{
  "model": "sound classifier",
  "dataset": "synthesized solo parts of chorales (CocoChorales)",
  "train_examples": 39062,
  "noise_aug": 0.002,
  "n_mels": 80,
  "hop_length": 160,
  "input": "mfcc",
  "spec_augment": false,
  "win_length": 400,
  "targets": ["instrument"],
  "num_classes": 13,
  "arch": "quartznet",
  "norm": "batchnorm",
  "activation": "relu",
  "channel_attention": "se",
  "depths": [3, 6, 6],
  "kernel_size": 13,
  "stem": "single",
  "widths": [128, 160, 192],
  "label_smoothing": 0.1,
  "loss": "binary_cross_entropy",
  "init": "orthogonal",
  "residual_init": "zero_last",
  "optimizer": "soap",
  "beta2": 0.99,
  "lr": 0.0024,
  "beta1": 0.9,
  "shampoo_beta": 0.99,
  "eps": 1e-08,
  "precondition_frequency": 10,
  "max_precond_dim": 512,
  "merge_dims": false,
  "one_sided": true,
  "adamw_lr_other_params": 0.0022,
  "grad_clip": 3.0,
  "magnitude_pruning": 0.3,
  "steps": 40000,
  "batch_size": 128,
  "epochs": 131.1,
  "lr_schedule": "wsd_sqrt",
  "decay_fraction": 0.4,
  "final_lr_fraction": 0,
  "warmup_steps": 2000,
  "weight_decay": 0.07,
  "adamw_weight_decay_other_params": 0.01
}
Rows from block 6 of a small sound classifier, named by matrix and row number. Rows with one number belong to one channel. Each number is 500 + 40 x the weight over its row's rms, rounded and kept within 0 to 999. All counts start at 0. Numbers have three digits each. After the name is the row's rms in percent of the matrix's.
After each channel's rows are labels from the 100 clips, of 14976, where the channel reaches its highest value: "lies over" is the class under the peak. Only what is clearly more common there than usual is listed. The data: synthesized solo parts of chorales (CocoChorales). In brackets: how many of the 100.
# convs1: first pointwise conv (model.blocks.6.convs.1.weight, 160x160x1), inputs 0-159
# convs3: second pointwise conv (model.blocks.6.convs.3.weight, 160x160x1, transposed), outputs 0-159

convs1.136 077:472500548597584500486500413500539507459475504489499500455506519500584500378526493671597513500500591484512500482516389571500500500500500500529454494463474500448482500500500500500500562491507556500500470535425500500500501505500388545500500504500479525500458387417451500500460500500395513510500487501560489471480485486500530502495441495482500452500517500500466500490500500507437343500481525539500500436517500484498500500476500498500530428529500500500496498500500500500500474475510500
convs3.136 080:439559561500538500515512500500484500500474500500494500503500443487500555522583500495508512464495425500512629500554500500478521453493519307551500508500500500500488500501498500500524500500552524552539504516500485461510425487508500500500576500500540500438482522487497539500512500469479444500445521525468455487429550500503500500500466500504500500527533552498515500471519500445458502500500500474500548478525500500530561581603518371505500500642523520500532548500475525661500500502518454
lies over: G4 (37); G#4 (31)

convs1.24 044:489500452432393459500464529500566507423585500471520472446500500500513496494521500495500545520468500457493505491518459500466527500569500685561500506500523500464500540525396500500518500475506533560470500418500485500521514500473500500501500488477523519500428500508521468500514500500500500519522493517497507565475500501503290456531500487497495459478500563438502500490489500445500503521484540478500452500500500500456486434425463500521500500500414450505551519587500505533500500389518495
convs3.24 026:533500500491492580488500715581530558500443501500484500529500500500432500500527513537515451487502458533525492500500500500500475502491486422500481465496494576549523469488490500479500500484487544448454526463500490476482558500500500500425505444500463511576570520452500428546526521440500509454533559500530500521448500448500412500539500512500489500500512500500500560565500529500510488551500479396523435427452500500565542374452500500500464500489439500533500410500488506586520500500500519
lies over: G#4 (38)

convs1.66 149:487500500551516511494541539483500520553500548500448460526536527419500580500526500544514506471536508573493478500500431452586500493501562504465559573437497394569500500460536500526500542500570500500500500497470392482507487525485545500455565493500500558566522500530526494544500500533467503500449440500409501500477547537500427398487476540502500495515511507487545500527500478580500500435469441548500500500490584500494500569521432485500510503420516560482500389572475590573494472488495509
convs3.66 127:517485500484500541487518535500508564500513630549494500500587500473480499464500500500488475554450500500502417512500464507471643503515538442521441558551500500491500500500411500499503486540437492716519499564524498457500457477500454515500519489500500561468500500500521549536500476436506500476429559504531499459487503500472585520419500500433481509546500506500496454500500503438492505500500505500500500541439464552534466524484486532500500429481560500412532502500493477452439532501453498
lies over: silence (94)

convs1.102 095:500562576551588517536500435500457576558316500500500521472517500500564500439500470431516557500538571478500500470525500500484431475485435428494500482589502501484500494504511420547500500526566481476530475559500481565500562542500467537543500503505465500500584500413439526587504519500454529483498500500538483500466516500500500524541569486479471571562502489561518500529538520500500500475500419565486508474474500527500495400481530495467559481434500500523500500498500539500469536543526478
convs3.102 061:487463488540513441544455512500500500500537478500500479500579457477550510533500516521597483533446500500515453459552436505485500500592500569514539500524519519500500542519500531565461500449519493551500516431465451500500505536500485484563500539487536471473500528500520554496574476500500500500500422540458526569570463535518631507440436502432489454473501466500485500470512482500453474465566384500500543500387518521479481421396457599470500570431500500404500518500500489500500500517500500
lies over: G4 (29)

convs1.117 131:588530526383510524555428490500419500476426479522527638467513462461500500437574500500441486509500500424558500497500500515445490444477458582521517500552448448409481577571445461491488467453500500412377558511470557543500500543500470500456500470496500465489500566447500412547500483500500500509488543475445500498525514468506456500518500489501542500510448513491500490516500477524500500481573485500536469525525495541500483500500477500556500560553500500514500539500447500516520413440500464
convs3.117 108:500589440526515548529594529500504521491500452545415500500490564500500496500546429500500551513487538500477575497479461652504434500505566538420501483460465500506506508469500500500517486464507541543500509500476500417460558500475541473511501500500500499500500546495500504438487481500467500476500501470500571594428518513553434521667500500508500496438475496497510499522500474539506534469462513422500524506545500495539500500520500558500500651500430500544500556548520496516489445531500525
lies over: A3 (29)

convs1.34 103:500526451392570510459500407511526491455406500496567500457462488478488491419505509500475590500494504500468500506500567500500419437500523507500569510535455509500500500504510529500498469500500500460456500538505500500440555547513476442500481500446488500426523500519432471479500482464500611500500500544474496500516500500500500468537480542518443487500500405557500500518513500543500444523608539441485500485500546500536496500465500447464455532693476500482552558492455500518500428572489481
convs3.34 086:488378557479511525488450474481578500488500416500452526509500539543504457500500501508464500500475411497536396510546532290495516500500488500590504519507513500506537409493493502456539521488515491491528491506461500500507460435510470500483501521500499500464500464502500500500478500558509453500541518467549443352500503431500562476394479481500507500579501500481520480512521500462552516515466498519507483413500469500517500527450503499519525500378500484465503549529491487506521500512500500
lies over: C#4 (26)

convs1.146 078:466500450606547480500500484500500576500481628515500469500500470500500487491437524500500432500568512590431500492500500484452508532499500451494412536500488500500503418572496500526522537562510500596513500477460550529500416500527543501500465514429522496495465467500553553562500497460443502500526561465439474507466486517505518519595534511500500500567517460444476500452491510591417500500436514505500500522500465521516474486508500500523507466346524549500500564585450500500500563506493515
convs3.146 054:504391537531500516543500500396500452485433470599464500512544500447563454500500493526530458458459509477516379484523482457436500533555492533489565528500500500500518578502513500500403518493491510503485535500458500500487389525627500502523515503500504530570496500502459583520578451541555494493487440467550511515500515486500592483462500500500491512500457568519500516489494493489452483466601503580609500512461508500514447505500517500510525510406493478489531442507518527487500512508491455
lies over: F4 (32)

convs1.79 150:462499605439483482500495499500500584500479502458487381446500500500500549558500517475500404500500443470426539514514509491484500500398487519550491488456498560482540500431500575500500434495481518484459556469463577437501527500473573500475565500518519599559469457556524426479419500500481500494558482500555493500528501516500473558500512447500466500500500500500500500506468587500471441487551488542465500468491470451500500493408500566500500558502490459549540498435536382562500469500520500
convs3.79 126:552450500486491519483439500507458500563541594556464500499549478500473500476484500567524500508500471473549438538494528434490505444500483500554459500500574500500500387508491525563500535529520425607500500500526453500531504514500436500451491504497548500465500548535557500537484500500500464523500496560543526455681500487483560482500399500479479521557534500530413451469500571500514487522500465477500500540414500450500502430425472482490473521483500537500500427550544493586484524500480463
lies over: G#3 (36); A3 (31)

convs1.151 017:500628458521487521478500473500500526500500500478474500500500521486500500492500500414541368500513504551467500500542539475486506472500514475500457512515614550500500500523484479532500474551513500500500513500421494450534457544491500316489518510500558491500569480500518500462483550483503514510482544469538500500482516551500545337492483493513475512500508554464500483510500512463570500482500500500517478569505500463456520500483479500521500500403304506458513508544500500488500500493491500
convs3.151 008:500500500500460513537446485500500478464500500518542500459447500525515491465500500452656451500485460463448481470442468540417459500536533530500446516480500500407542450490500500495555500500489483498543455500500587505456509500500545500507514553536500478500500473500554500518534500486536557500500474500580484298559500500514500500448516468579500587500480500434500500460500491444475500500519491500500599530431500500463471500500551500457515500606582500425500577543500514478500500500500492
lies over: G#3 (35); C5 (29)

convs1.134 085:415486504612500484500500546594417515500520473517500543500500500454446455500500500500500550521453511467557538500466438479504500456518500498474485466500500500500511500500469463549411460447508553529500494500438500564514395557503512473487568476492481475472399572534534500571524496500500551516500500442500529500500566507516497465488393489507491523500500497587563500505500500577500453509496425500532518467500554500511485500453383471500585489430478388541473522500428512500507522453521543
convs3.134 082:500461472502495548536502410495500500478500528500530519493464500503500504507500500569447543500500554500448567500450480521456528557476500563224469509500564477491500500504500500496480500500500496490507500501546500491500500500525526509492424500544552500506521465552525471445463476518498500487481526500492500493573484552502529452500485474479500500500537500552459467468500487497500512557500503467517478505500498500491430551399500529478453500481500500525458446522594500325508528525475496
lies over: F#4 (29)

convs1.76 068:481476500598428500529572500500500481500442586487442386500519500500487500500517549512526401376500453493498500500482517500388500518500486461500494500500500542490567417494515567511495500599444500500500510511500353500500498500517532500467500527585506496500388473500458500562483522515500500500502500531476500500472473617500513500500552464471485530532500532520500500419501520500506572500489490500500550521556408469527500530544500511507500486413500510458494528576482500523547527507505504
convs3.76 082:500554538492500504500500695508554497480500500453500500505477525535541421500500500510500497442535509500511494521392497546525500468505489441660442511485543500480470500495495500501476547500502525500500500500475518500510438587500486500510473500505526472524506443462500422500527500471495465500496508494500451554514506369492511469478532500549535486500510487535501503500467525522500497500502403486572500391500488500473540417500500500519530554340500500505500431500525546477500500503528530
lies over: silence (32)

convs1.126 049:458500481541453522500500503500450500500486500618500448501406500439500470539488513462500528502473497511658500500500366500500622603533506578435466512356495500500572519500500537500500507500500496500500527500500500471482500569500600500500500531500500490611525500500495500487500506426507500500540527500500510489506500500434494500500501498500501547475510500500448500483500500509500478500452504500545523489518623500442553459500514512501436500517500500500500485407506564497506503418501500
convs3.126 045:483550464513500492535495319500549505500486440522508500504550464489500582518464500500500500562495425487508500500500484500500508522464495365506500492405500500500500500509524500500554500430504500500500497508495500500511500500500500476569530500484460489536483500508500500500502444569511500512500500499500529554477504580528517500308565545496500512477480531464500535521500551442500506500546465514483529492500529483516504500500500500492500500500486492255498500498500500500500500518500500
lies over: A4 (45)

convs1.137 030:500489533500500518515500500500519484500496643496506363500495518499468500500500505464489324327500490612607496505500500500489500500500506500500552500433461512500500500500470500500490519500500490500500503521478500504518500444480553500451516500500488500525537466428470500500500470494465500500500466500530535503500533500500568500523523500500500500500532534384463478444500500513500500500313504495519500500502500500500500500500522500500500544374466475500500534500500522500456561500479500
convs3.137 018:555500482500519504500500712500500500507544514555500492493528466456488487500543444507519500500500426460516500480459511579505553500500500630500422500540509516546475409500494542520476500440567514476500500500500424541500468500484500478465478477502500526463469418487451493508496540542536530550577520469500412468541521416500456526547399483500500455500495529523500500500500551554500500478500540474500627526500425548500465526463500510490500500500500458500500500500546500500584467503546500
lies over: D#5 (27)

convs1.73 063:411515500522452423500513502529500500573513500500522473500593543463500546642500499500500468558476527533500511500500415500566482508587500500554517482499526583528529633518500547457500474509461522533500506406364501508463418500500616377500535509444544500639500504533500482499500443497493500501523530485507508500490527500466468500520482500500500491522500514500528486500540500500500455500539471496500500486500487500500500415477421438500517511500500495500514500554500500500458480493496518
convs3.73 058:510457493536498483459508321542500525483501488473552453508512476524498575501515495519446524489457548456501526488556489539452468535496547500378511500468500519456499449500460453500496477500445506500514491500507529498472515418500500500452536529447451500518483510506559500479467500487500500547526500489542535500464491555500541520531534500495500467482544504434529446534517468500432505500478606514462500549506489500552467638457535503499509494709476497500521500514500500568516500500466466
lies over: F4 (82)

convs1.15 128:500507515500500532438503548491527487529580500473517460500533500500500438500492503572500459480479500512490500404539469515490544590455483500500500504482474445506620500491513430523456500500500530500495545425559490500442500492500500484456543559466470482627384493500539487497510500500460490501531518484477503513500473572435448509509451517500514472509479500429447460503551510495524577548424500481598496525619481513500500530525435485473450485500521556552477513502339525500500507500500532
convs3.15 200:500533438565446482510486339539533494492500469500500500518500495511476584471450500427501500488500481447465484441583530523415495576517500500369500500509500519464467504500455511505487498459463500480500446490513500535483517387492495499439486555463415519485500492500500500474502452500540506565525457500489496497496482636554481493561500500489460515500474493462500480564544465498491467520469597490421471500498541500476448596464485500447500515541464500579479565528526444478515496523482518
lies over: silence (100)

convs1.83 070:500489500658446606468500500518523500472512487538500339458451498512500512516500558456530451481511436500500500482524500500500553553497498451500379500500406411500504414500473494500500500500527520434581526500463441500535487484549567531547500500510521531500549415491558500478545428522442531490500524521556500507504528557500500571500457458500501500479500477462500468495500500500508504473500395500500546500509477500488550500465518544508561500477500500500517398500477500502483434541521500
convs3.83 034:406500478500500495434500500500543500499500500463441473497500443495500500522446517520500520500508500473500526522506502630478500643525495500500552500500434500500500562503445409592500444517651518496509505500536500500495500608500514500481514497516500500549500500521500511550474481506529500526486500508500500564477500500500582491523525548500500500500541500522500500500500433497500511537541500460575500536558614501500578471396500500510616528530589538516448419500499521501451500525542500
lies over: F3 (34); B4 (28)

convs1.112 088:500500403527490462478500500452500485519507433500522500505450450450441517462500472500500500490443594471500458533536386500453596500500533573451593603428525520530500500503407465500433478476436441478579500500485539500481485612500440445540543530539474500522500500537473500500556500500570500500529518426500500534491503541434531445500425500484512417452522528581500454500500513500552500500561441503528500500500583503498500502500455587500500508528501500475477500500514533496490500558500500
convs3.112 081:500554499500496486499540277500504499520500479581518500500464432500500620513485500479539500500514500433500500491500500429500500538468448444500500533535500500500528557506500498431500471469519500500499463500518437493500461500529493500500524556500500498500500500500457500486500460500514426550526482500528500500550565642448500500515500483482465513517469557500527515516525500500495500500536500494500500500521514500500500500563550374473533434500511503372500582500515392573500526500435500
lies over: A4 (53)

convs1.155 022:500528458532521457475500500500500491500500588500543472511524500445500495462476524509500366384512500579536500566446500536516476514539517500481469490500480519514517500500507512500452516524582500485486500490393453500500577429449524500582540497510536500564566362518459500514544500447500500535511500546492500530500534487500500516544500500493500500491541500445462505421540500459500353500479421507500563412512485500514467500488508490500515500348500500559500500544514509500492546490490500
convs3.155 009:452515500457500500500500500500500500488470595500527507484553500545494500500500500545500487500469529500500529531471529503514422500500522500500500487500449500500395500474398538500500500496545500500514508500524500517500549376533519584445533479517480500500500500500490379493500500481508585551437500526551500500527500637493500448500561507476490528500502470500500500460500415500487527512445500455500587502378500500527509500582503500481500500437537500414500500452356500500365500521500500
lies over: F4 (81)

convs1.106 146:563500475509500554496500468500500450525578511500526500500573473355478500496446493560457500441442500500500492505520440500550551500500500440507545480500506471602613500500500449537478524487475586465527530404526494484510520536507555500499477581485453500645407523443463522493453568500540517500496522500501500500492475476404530521505509500509500506442469500468500517571605500461500500500500496510500424496505500481446439438500487528518545500513500500506521506500416500510495500448538448
convs3.106 213:512502548446553527494500669462500500483500500509502538490500495513500418526534470500504551538513500544530500577393500501500501500478500438621511490481522498550530502500562497499489500522524529500492539544488506457500500599500517502558501447539568471514540501465498546500503543500436487445502544500492499529500526369466511500460500579500537494529515486500484540431500500531500527489546390500500500369519468500491546385542514500500500500500546534449527420472500547520500500480518488
lies over: silence (100)

convs1.78 152:597407575399548446538472547453500481500500417497500500506575464486520433461518500484444516491500520500526509527500545501484470537500500594469500526501500503500529603500486500466520451500428500500500555526505582511512500438578501566492447500500426511513500500500528500500480487540488384453500500500500562519524500480500468500542467522512500565487500527469443509521449500465391407546500482479527492506500563500503500498572462448500454500506581523506534450389482451522500535440472473
convs3.78 106:465458500493471504455382468485511494521518572481500449489500500500481531500394500500490521500494430500445436455503500418500528470436427470516500449520500450500428500546532500500494500500464435477464514496514394500531500513479459542500476445507577500506510473500500542500496500404519500500515498470520437458561500581410500478337479509556492455500482482506472470496500500538459491500510500546490462500487549487521526434431500360497500454426556487500507500497493476500500586502521500
lies over: C#4 (39)

convs1.133 049:500506502498407500533510500500516508586500639500486500442523646466500500482500500453491336301500500500556525526511500500500492487500524577500475542527451440481477494525480516524421547500480512458452500550480500508492493446491550526469500484438512500523461500538502500500517415498500500500500500501468499537497501500529489497500500500500499402500527500383511508452500539500532510521467502499495500500547500500505504518603550500500485465500500502507471500515485461514500585506500500
convs3.133 032:500500540486500429573500538431522533500434578505500505517500500500503500543422398532500528537438502483509578514471500500451439451500520506467500500443500463544500497503565513416517500500597512500496500504500500500539534500443500450535491500533515500466514500488436454509458500540490536446500500471488541532500500479500517506475544480487516500521532500483515500499486428451499503449521534500500500458457453472529500500541500546549483500500500500505504500549467467795500500500531500
lies over: F4 (43)

convs1.130 031:497500500500526404500443511537537515532500650474499404500458500452507460528531545439472339353476508470476532521512500500500500527500488500500583508500530516555536412473457509504500519500519516495503537500538552500507500468472574483493503482500479520503500437500506566508485575500490534500514482483416491475500477500525500500507564464485536582500487432500541500500500500476468500468393535480542450519496500543480535496477564491500500557353480503500484500497492499500475513523469500
convs3.130 024:458509500462500526511500367500485565500485500465500576507500454500472500500500527456500568523500621471458537476569523421538525499476500500500500490488543465480543404484500500500500493460500474435500475464481500455449616505503529499531451488488467500455456481486500470409500425500399442433500535492500438500517532541533475427500429490500488495493509493530567464505500475526494504494445500427500487462542500500500501509382526471465373522592448505500456500500500531500500546488554500
lies over: A4 (30); F#4 (25)

convs1.30 112:500454494421518473474500450550483441482521438470472500500435469445510519500504455444421525531534543421472528505520551454512500500500452529500476500495504503540500540500482500592500500531500500450503477475468500500512500520484500486556553523519500500555500500497500508513500495417491489500548500500433499665500389487518466464447507497500511500500500525579507463516560510491511513503637512500473500483500634486529536500609577500500500465581500570500499563540498478449500554526575500
convs3.30 124:472465533507521457514421518500566494489500500582494507500500465551512504500469517505500451366465425469548406529577504368530565436484439399500519508490544443475591485508525494500529500503504467456500500500464430500539452467504444491500498533505517490493465434483500551529520500523494472522510515395543387500500512490500500520379536500505500536552447500504550529500500500500500496502479579579500465441500500479517519516519564436507489500446522500427506500535466500513500500485538500
lies over: D#4 (35)

convs1.149 035:494522500554500425500500460490560530542344500488532504430515448538500531557500478367524500542500454480478537520476667500500513500501431484474500500500500500526516500553500500500557527563500540404500503500500500500472500500468507404469475503477562528500653563500500528500500500500519451489500550528558493474533475579535456415527500510505515479500489550558523500516503498476503469479500526461496524499447500500476533535500440555473500503473419552500500481484500467484500440539493500
convs3.149 027:419557434508557520538455428490397500454500629419572474512459500553483565472481479500549544630500500500483505523491489488505529540495430533525500522473537539455504499513509487500580500450515522500500478459500567500483500538437437527478500510500500500487471498550488484491500502476459400473483453500500450500500442473554532557507500457548500527500464500562500500500469500579500510500470462510500500489446575500500457422500500500475408500500523500564606544534592477460472511479457513
lies over: F#4 (41)

convs1.85 123:509500500500471628522474485466493500625545527490525500508449537503575417500501488502548466529559481528500468484500521500475460500477489500400519500500425493479500458509548573444502509412563521467482516555462509531500452466504533497523515500432548536500525477470520497443500449500460558500500545544515570500545500513493502490495543475500486500467500500468461500488500480500436485503521404500514511500500488557575518530451388498539500609455534405495500500365437500488500506557510550
convs3.85 121:500511514500511500500500501505566522444422377466602490511470500502500515500531506460500500477500504494473500500500491489483500526582468500520554500463465462526549638518543500500420445501500548500500514444457520534500461523500539456563526500500552478559500451500470500515544500550504530509504457481498500500323469507477512493580500500537486464431469525500500567496468462440432501500474500516500500500563514489485492488562539439498527417546426500466516546456500545370514537500482547
lies over: A3 (30)

convs1.41 065:465462500477458520428500516503500528523500500452483547500516500500510504500511498500564538490500500447500448498500560456500534542500513628500541565550429500529516500564544483517500488524500521500507475500531500483500530506512529500527475540447481461510500450558537427491440513500500484502519483500500532532500500511547242500520579551512441500500500504500500500443505500500534506500455524463520500583449499502501500584456492470531516652500500426497476408500500488487500500500487500
convs3.41 040:500499553500484500490500441500500500479541451500478498490500500572500500525556386453483500544460554476500446480539531449500500513500500500564509576500447546495580535487553500500500508500433500500507486500471500434477500500416468484507541542509424431500468538478523468449548500462493490500428510420500445500485500512500537455531551488500503551509500500540500509509521403432500503500523500576500490604602414491490448552500500609529410500524512510483544530637414459500501487477500500
lies over: A3 (38)

convs1.45 132:500525465500479488500507622532538500406528500500534484537514514523484479500478500592459476501471404527536513514383415463497500528530535457500512500379433526500516508500500609500617500542500500500538500445433530551511500543483500508561576537500503519500547468428496513500521500466513529496500501504402526488562472433557500466461420498500490431525500455500534481522597537500551485500535485461520519500500500532519510464539443500507546468491478551463562538540500550540472500472506517
convs3.45 131:465500548500552500596556416478500544525487524527560554499501435500500515508500450485520511500479452485489500500489411495501520492447451334542542500500436514474575520494489500443500500507570500500550500500500499500500462500500500478538566530500536459536481500465500546540503461480472443502465494516484507510439578527494529515495462509500500487556546500495507488483498538413443501420563437501547576521500500500538501505546519408494461427500574505336538560477493500558500500506500466
lies over: G#4 (41); G4 (30)

convs1.135 098:508481468500465416500500492529576514576500451540500431546491501545500473500443500573486465527541500484495533500439500494519478485547515472467466585410529505500489484548538500537410500500570529500464486406485506500500500493488500451572499486500496518495488399562500500500500500535458455475437500501577500500477530459500622498434464500460497434500500500489536648520456500486500556481484523500421500500500526489500486500494529504540500509488496424473462558489500554500533637502571448
convs3.135 122:530500434513500500500507586500510468459500463500500500508500559505435500481456500463481491459500493501516500500500569500489473556548500735500453500500582501457476488500507486519482500504425500475428500460500500584506500500441460512427403500500429545500506457527530428472513520559503500500500466494500507501487450500504500501511512500537500489482480486495500500558510473534551501500437609530500500498531492500473500558425500585500534564461500500578489500537504495357527488496521500
lies over: A4 (45)

convs1.96 093:500500489474500434522519551500481484560572488478509488483627541443552529591539482638489471500449596514500500483500384513500549500532421497520500500428486543511585528500438497491474499438489500523500501382492514418512458490529500472503500500537500481500317500462500500519558483490455473520521536500506528500535500428500508487500394460456516500500472472500531535558500496495457467500567497469500522462500500509512481509539500500500531500502529500500500541480474480500500500532556500
convs3.96 167:504500542456533508478490700455500502500494500483500517500505504500506372521528500500478560474500500537500540564397500500601503500483500500634495487500528497560467497490500509500463500531494511498500500529497495459510510639493499508500479456529559500513533500500484500529497551433444500445502530485500504500500495401485508494448500500500535500500512471552516541444456516551500523512500500515500525369500446500486569500500478538500510515379529527465503423488496563529511514500500500
lies over: silence (100)

convs1.10 155:500522500482508464502541500500480477432449494430551536494551500500408500443587510492475531591492517432500488467551546494464435500500502560512500448534506605517499529450500500500527460466491536564488500489468566511484464510500464485499507500500422500497460609563490409436369549500518500483560500500436500545500500507481427495441564481482500504500471562573547486514442523526536500453500500477532508538472549514500500552500500528511500490464460483476433620572500500500537426501470521
convs3.10 141:463561500510500434507500500500528518462608454500433490507453533524489496514500500533500449413487500501533500494554553500500500423526436500605541460449524387500564500500523466486494452500500500500490500451493466575510500496500500500500500583494469500484473466457517500531495515445500500500550500373500484500419488527468500534389500525513500556500477474472573500554500500469478511500489489585500485466483522468500500500628561500500500393473550500500521571500500484500552500500556620
lies over: E4 (52); F#4 (47)

convs1.56 063:500505560510500380562520483500500500500405425496580475478531422560500520448506526482500500590516500500502467496500448500500500462459511540516500466487517485429500500502508505500436505487500500545431500466440477500445500571500588395500486500500500468500441386500501516496500411500500500529500493500445514529500508527500500462500518500497512500446500500629500500532523500500501399473585413500499500526554500511500495500551500500500561496502450531500486510678500500500500500530515447
convs3.56 040:444500467536444487500500483522500488500487500493500493508466500500492566556500500524500500608502500460486500500472483613496523535547493509500493516542509400475436582500520432500500521500474512500486483500500500500479466500496538500467465477468484518529494517542569455496500443497505479500435436547501503566499491553500489500738500500473465508515485500529500495500500500456492500518573471423500500640351470500479458500500516447500500500500464507553500500500583500500500494546500478
lies over: G4 (45)

convs1.58 111:435468544500500454500480483565438500476485532516500552467514472515458500500500521460500516550478527419500479500592573500449470500405514553598435500500511520492563544588526500468556500500502500548520500517480617532516513474523500496458486500529563567523537494500480500489500489488493500520528465471500487594429421485508422508526561493471500500545486436576556510549500500500500500510593447500544500428493500508505500570500574500488479445548447553500506648543489500500516496453512500
convs3.58 123:444500516474500418496500567475500501470572420582500501503500502567537515500500492500540451328497401520500448507577500500545500500500500435531500484491496384478500469500491500485500470535500499488518500500458500500548476491500479512500500518494462500500482447448539500500500519507511470500500496500567452500500522535457454521292546514502513525500500500460580507500515484497526496500500523500521500457475500496500508500541607500500480360450549506485493536500463486511498512500566556
lies over: E4 (32)

convs1.4 088:500540466464508515468396524484457454537500500450513500445599643500534516500500500459500365521500426489500500464500507500463500557473517526500500481500512472518500586530500559544526483500461511460500500476525500446500500572567549487481500476522500468512543488509500500547443463500485507509569500557494500506500489586513495500526558500500500332523500526450500445500558607428500518505517541466500513469560521565508451477500516507499500552489466454500500500474439500497500473400538534
convs3.4 071:600529497500481495543500669560486461494569521476399525497500588500516500522530495533525478481532436467511429500532559466500502532532532598490500509490475525486442500500527551482499512474531511656455474500500498549484519526465474500500525529488495500500500509550430500506492478533500490521514470500500500500328533600476534500439497500500502524473517432519500488495500500500549470512480500378500512504546496490472494500492431526473541469566520500500469503513500484500547500537500463
lies over: A3 (28); D3 (25)

convs1.125 089:472500519500500547500475520457547524493574483553500395500547500500478477570500500593609466500484500493489496544469422506494454521500479594539548507416500384505542549508546580533483484514516500446499488475500474456489474500542667576547442491471500500538520441506526604524500389500468474500500467528530479553476500500500503500536443565489469448500500441444500500447503529500490538537471521465500500506472440493500475500502458500500523500512550507519486501454469534499459452500520455
convs3.125 051:500422438487499490500507467500497500470411559512500539494502500501500478464500464500480531500500500500500538482460480631500524497500502529469647500515500500555467483500429500561500523500538505558500500448500533500484443472516495500489537505490473488450500504503500488471500474470462578495500509575588500500516479527500528472644500487472479575497467500568500500512500561481500510500488687437499500500576500500500478501447500500500505583500497561505620500401492500500470500500503528
lies over: silence (57)

convs1.23 114:461521447541528458500462485500526469500571482455518486474550503500466480500471500600500500500449606500500471551500428508461422500613476500500490510406544518547524547479454453500476500547543500439502493390500500457500484500473566461500528500500500572557351534442481457474496562500567500467512500496488500558575546426469500468500532500405500515500522526488446500500500462518498478500484427500531470500546547494472521416530500581501500500520500500500541459500427509500564467469517500
convs3.23 206:492504449557444477508500324533505500514500500516507458512504496500500585476474524432493434500486475500500471500500513500406497577522500564359488518515484500500505521520443500506515500464486473479500452500509500500500511500493500500500500562465415500489458506500497500500500455500560500500507450511506503500489480646500463508524500438482462517483496508461512478500549500500471463504500500472434500648504547481495441633500500493440503509610459500534475587500518447492500495520466500
lies over: silence (100)

convs1.18 171:554453496500466579534458500500467500579510581488500450499457500492500508480500444532500428548512501494606494500492513556458500500503500513514467500467500438500509505543500505470559508500616500499454532486448460378500500497500502500500613501515558566500486500500548513500454438526500555445510472468500500510472500489465513500475500486537500523511500473481480500453500558486522466469504500513461512500466500401500500586405442500589534566500564501481535514397500553611500548425457565
convs3.18 135:560500529484500535500486490498447500586593602564424506500561500520500521497466519505551471548500500500500409507500491500448500484522500550497500548500500544494548500496465551570570596500530442500519491545500431486574500510500450545500465509500500594458491500553500566527438500435506500534432489516500508491600500510469588456408500500500500531500546521500456448485497563500549497525562499470524477498500486457500511514401472514492500599485579500428490490566500493585494531500500465
lies over: A3 (35); G#3 (30)

convs1.37 097:515527483479500528500509504451492510490500465466462452500504565500485510501529494588554401479513456544491426478492500538500398459500522573462642528431525400493538549518498500531455500500492530428514500443500445500500519523568592316575491506500456472588500387500500527515525486500456526515495471547454557508506518546488500500462450467511537471482507531484519502500500524500500500475510503514465509530548500500522455497505461497514526500500458514463500396500496507500549506544499500
convs3.37 064:510475404500485500500572450489508530487500431434510472503526504435500528515424500500469500543506500500483560500509497559500500500530510458500500473517524500466366463498490481515527506463468507446475509504500536545500463495500500502453495471457469527524500502524500457518547502498500509540510513525584500500585520613491462542500639500526500493444526500451500512519483589580508500500518482355444585529428528496500500500414569509511500500601500486500545534500585491500500408510491500
lies over: D3 (28)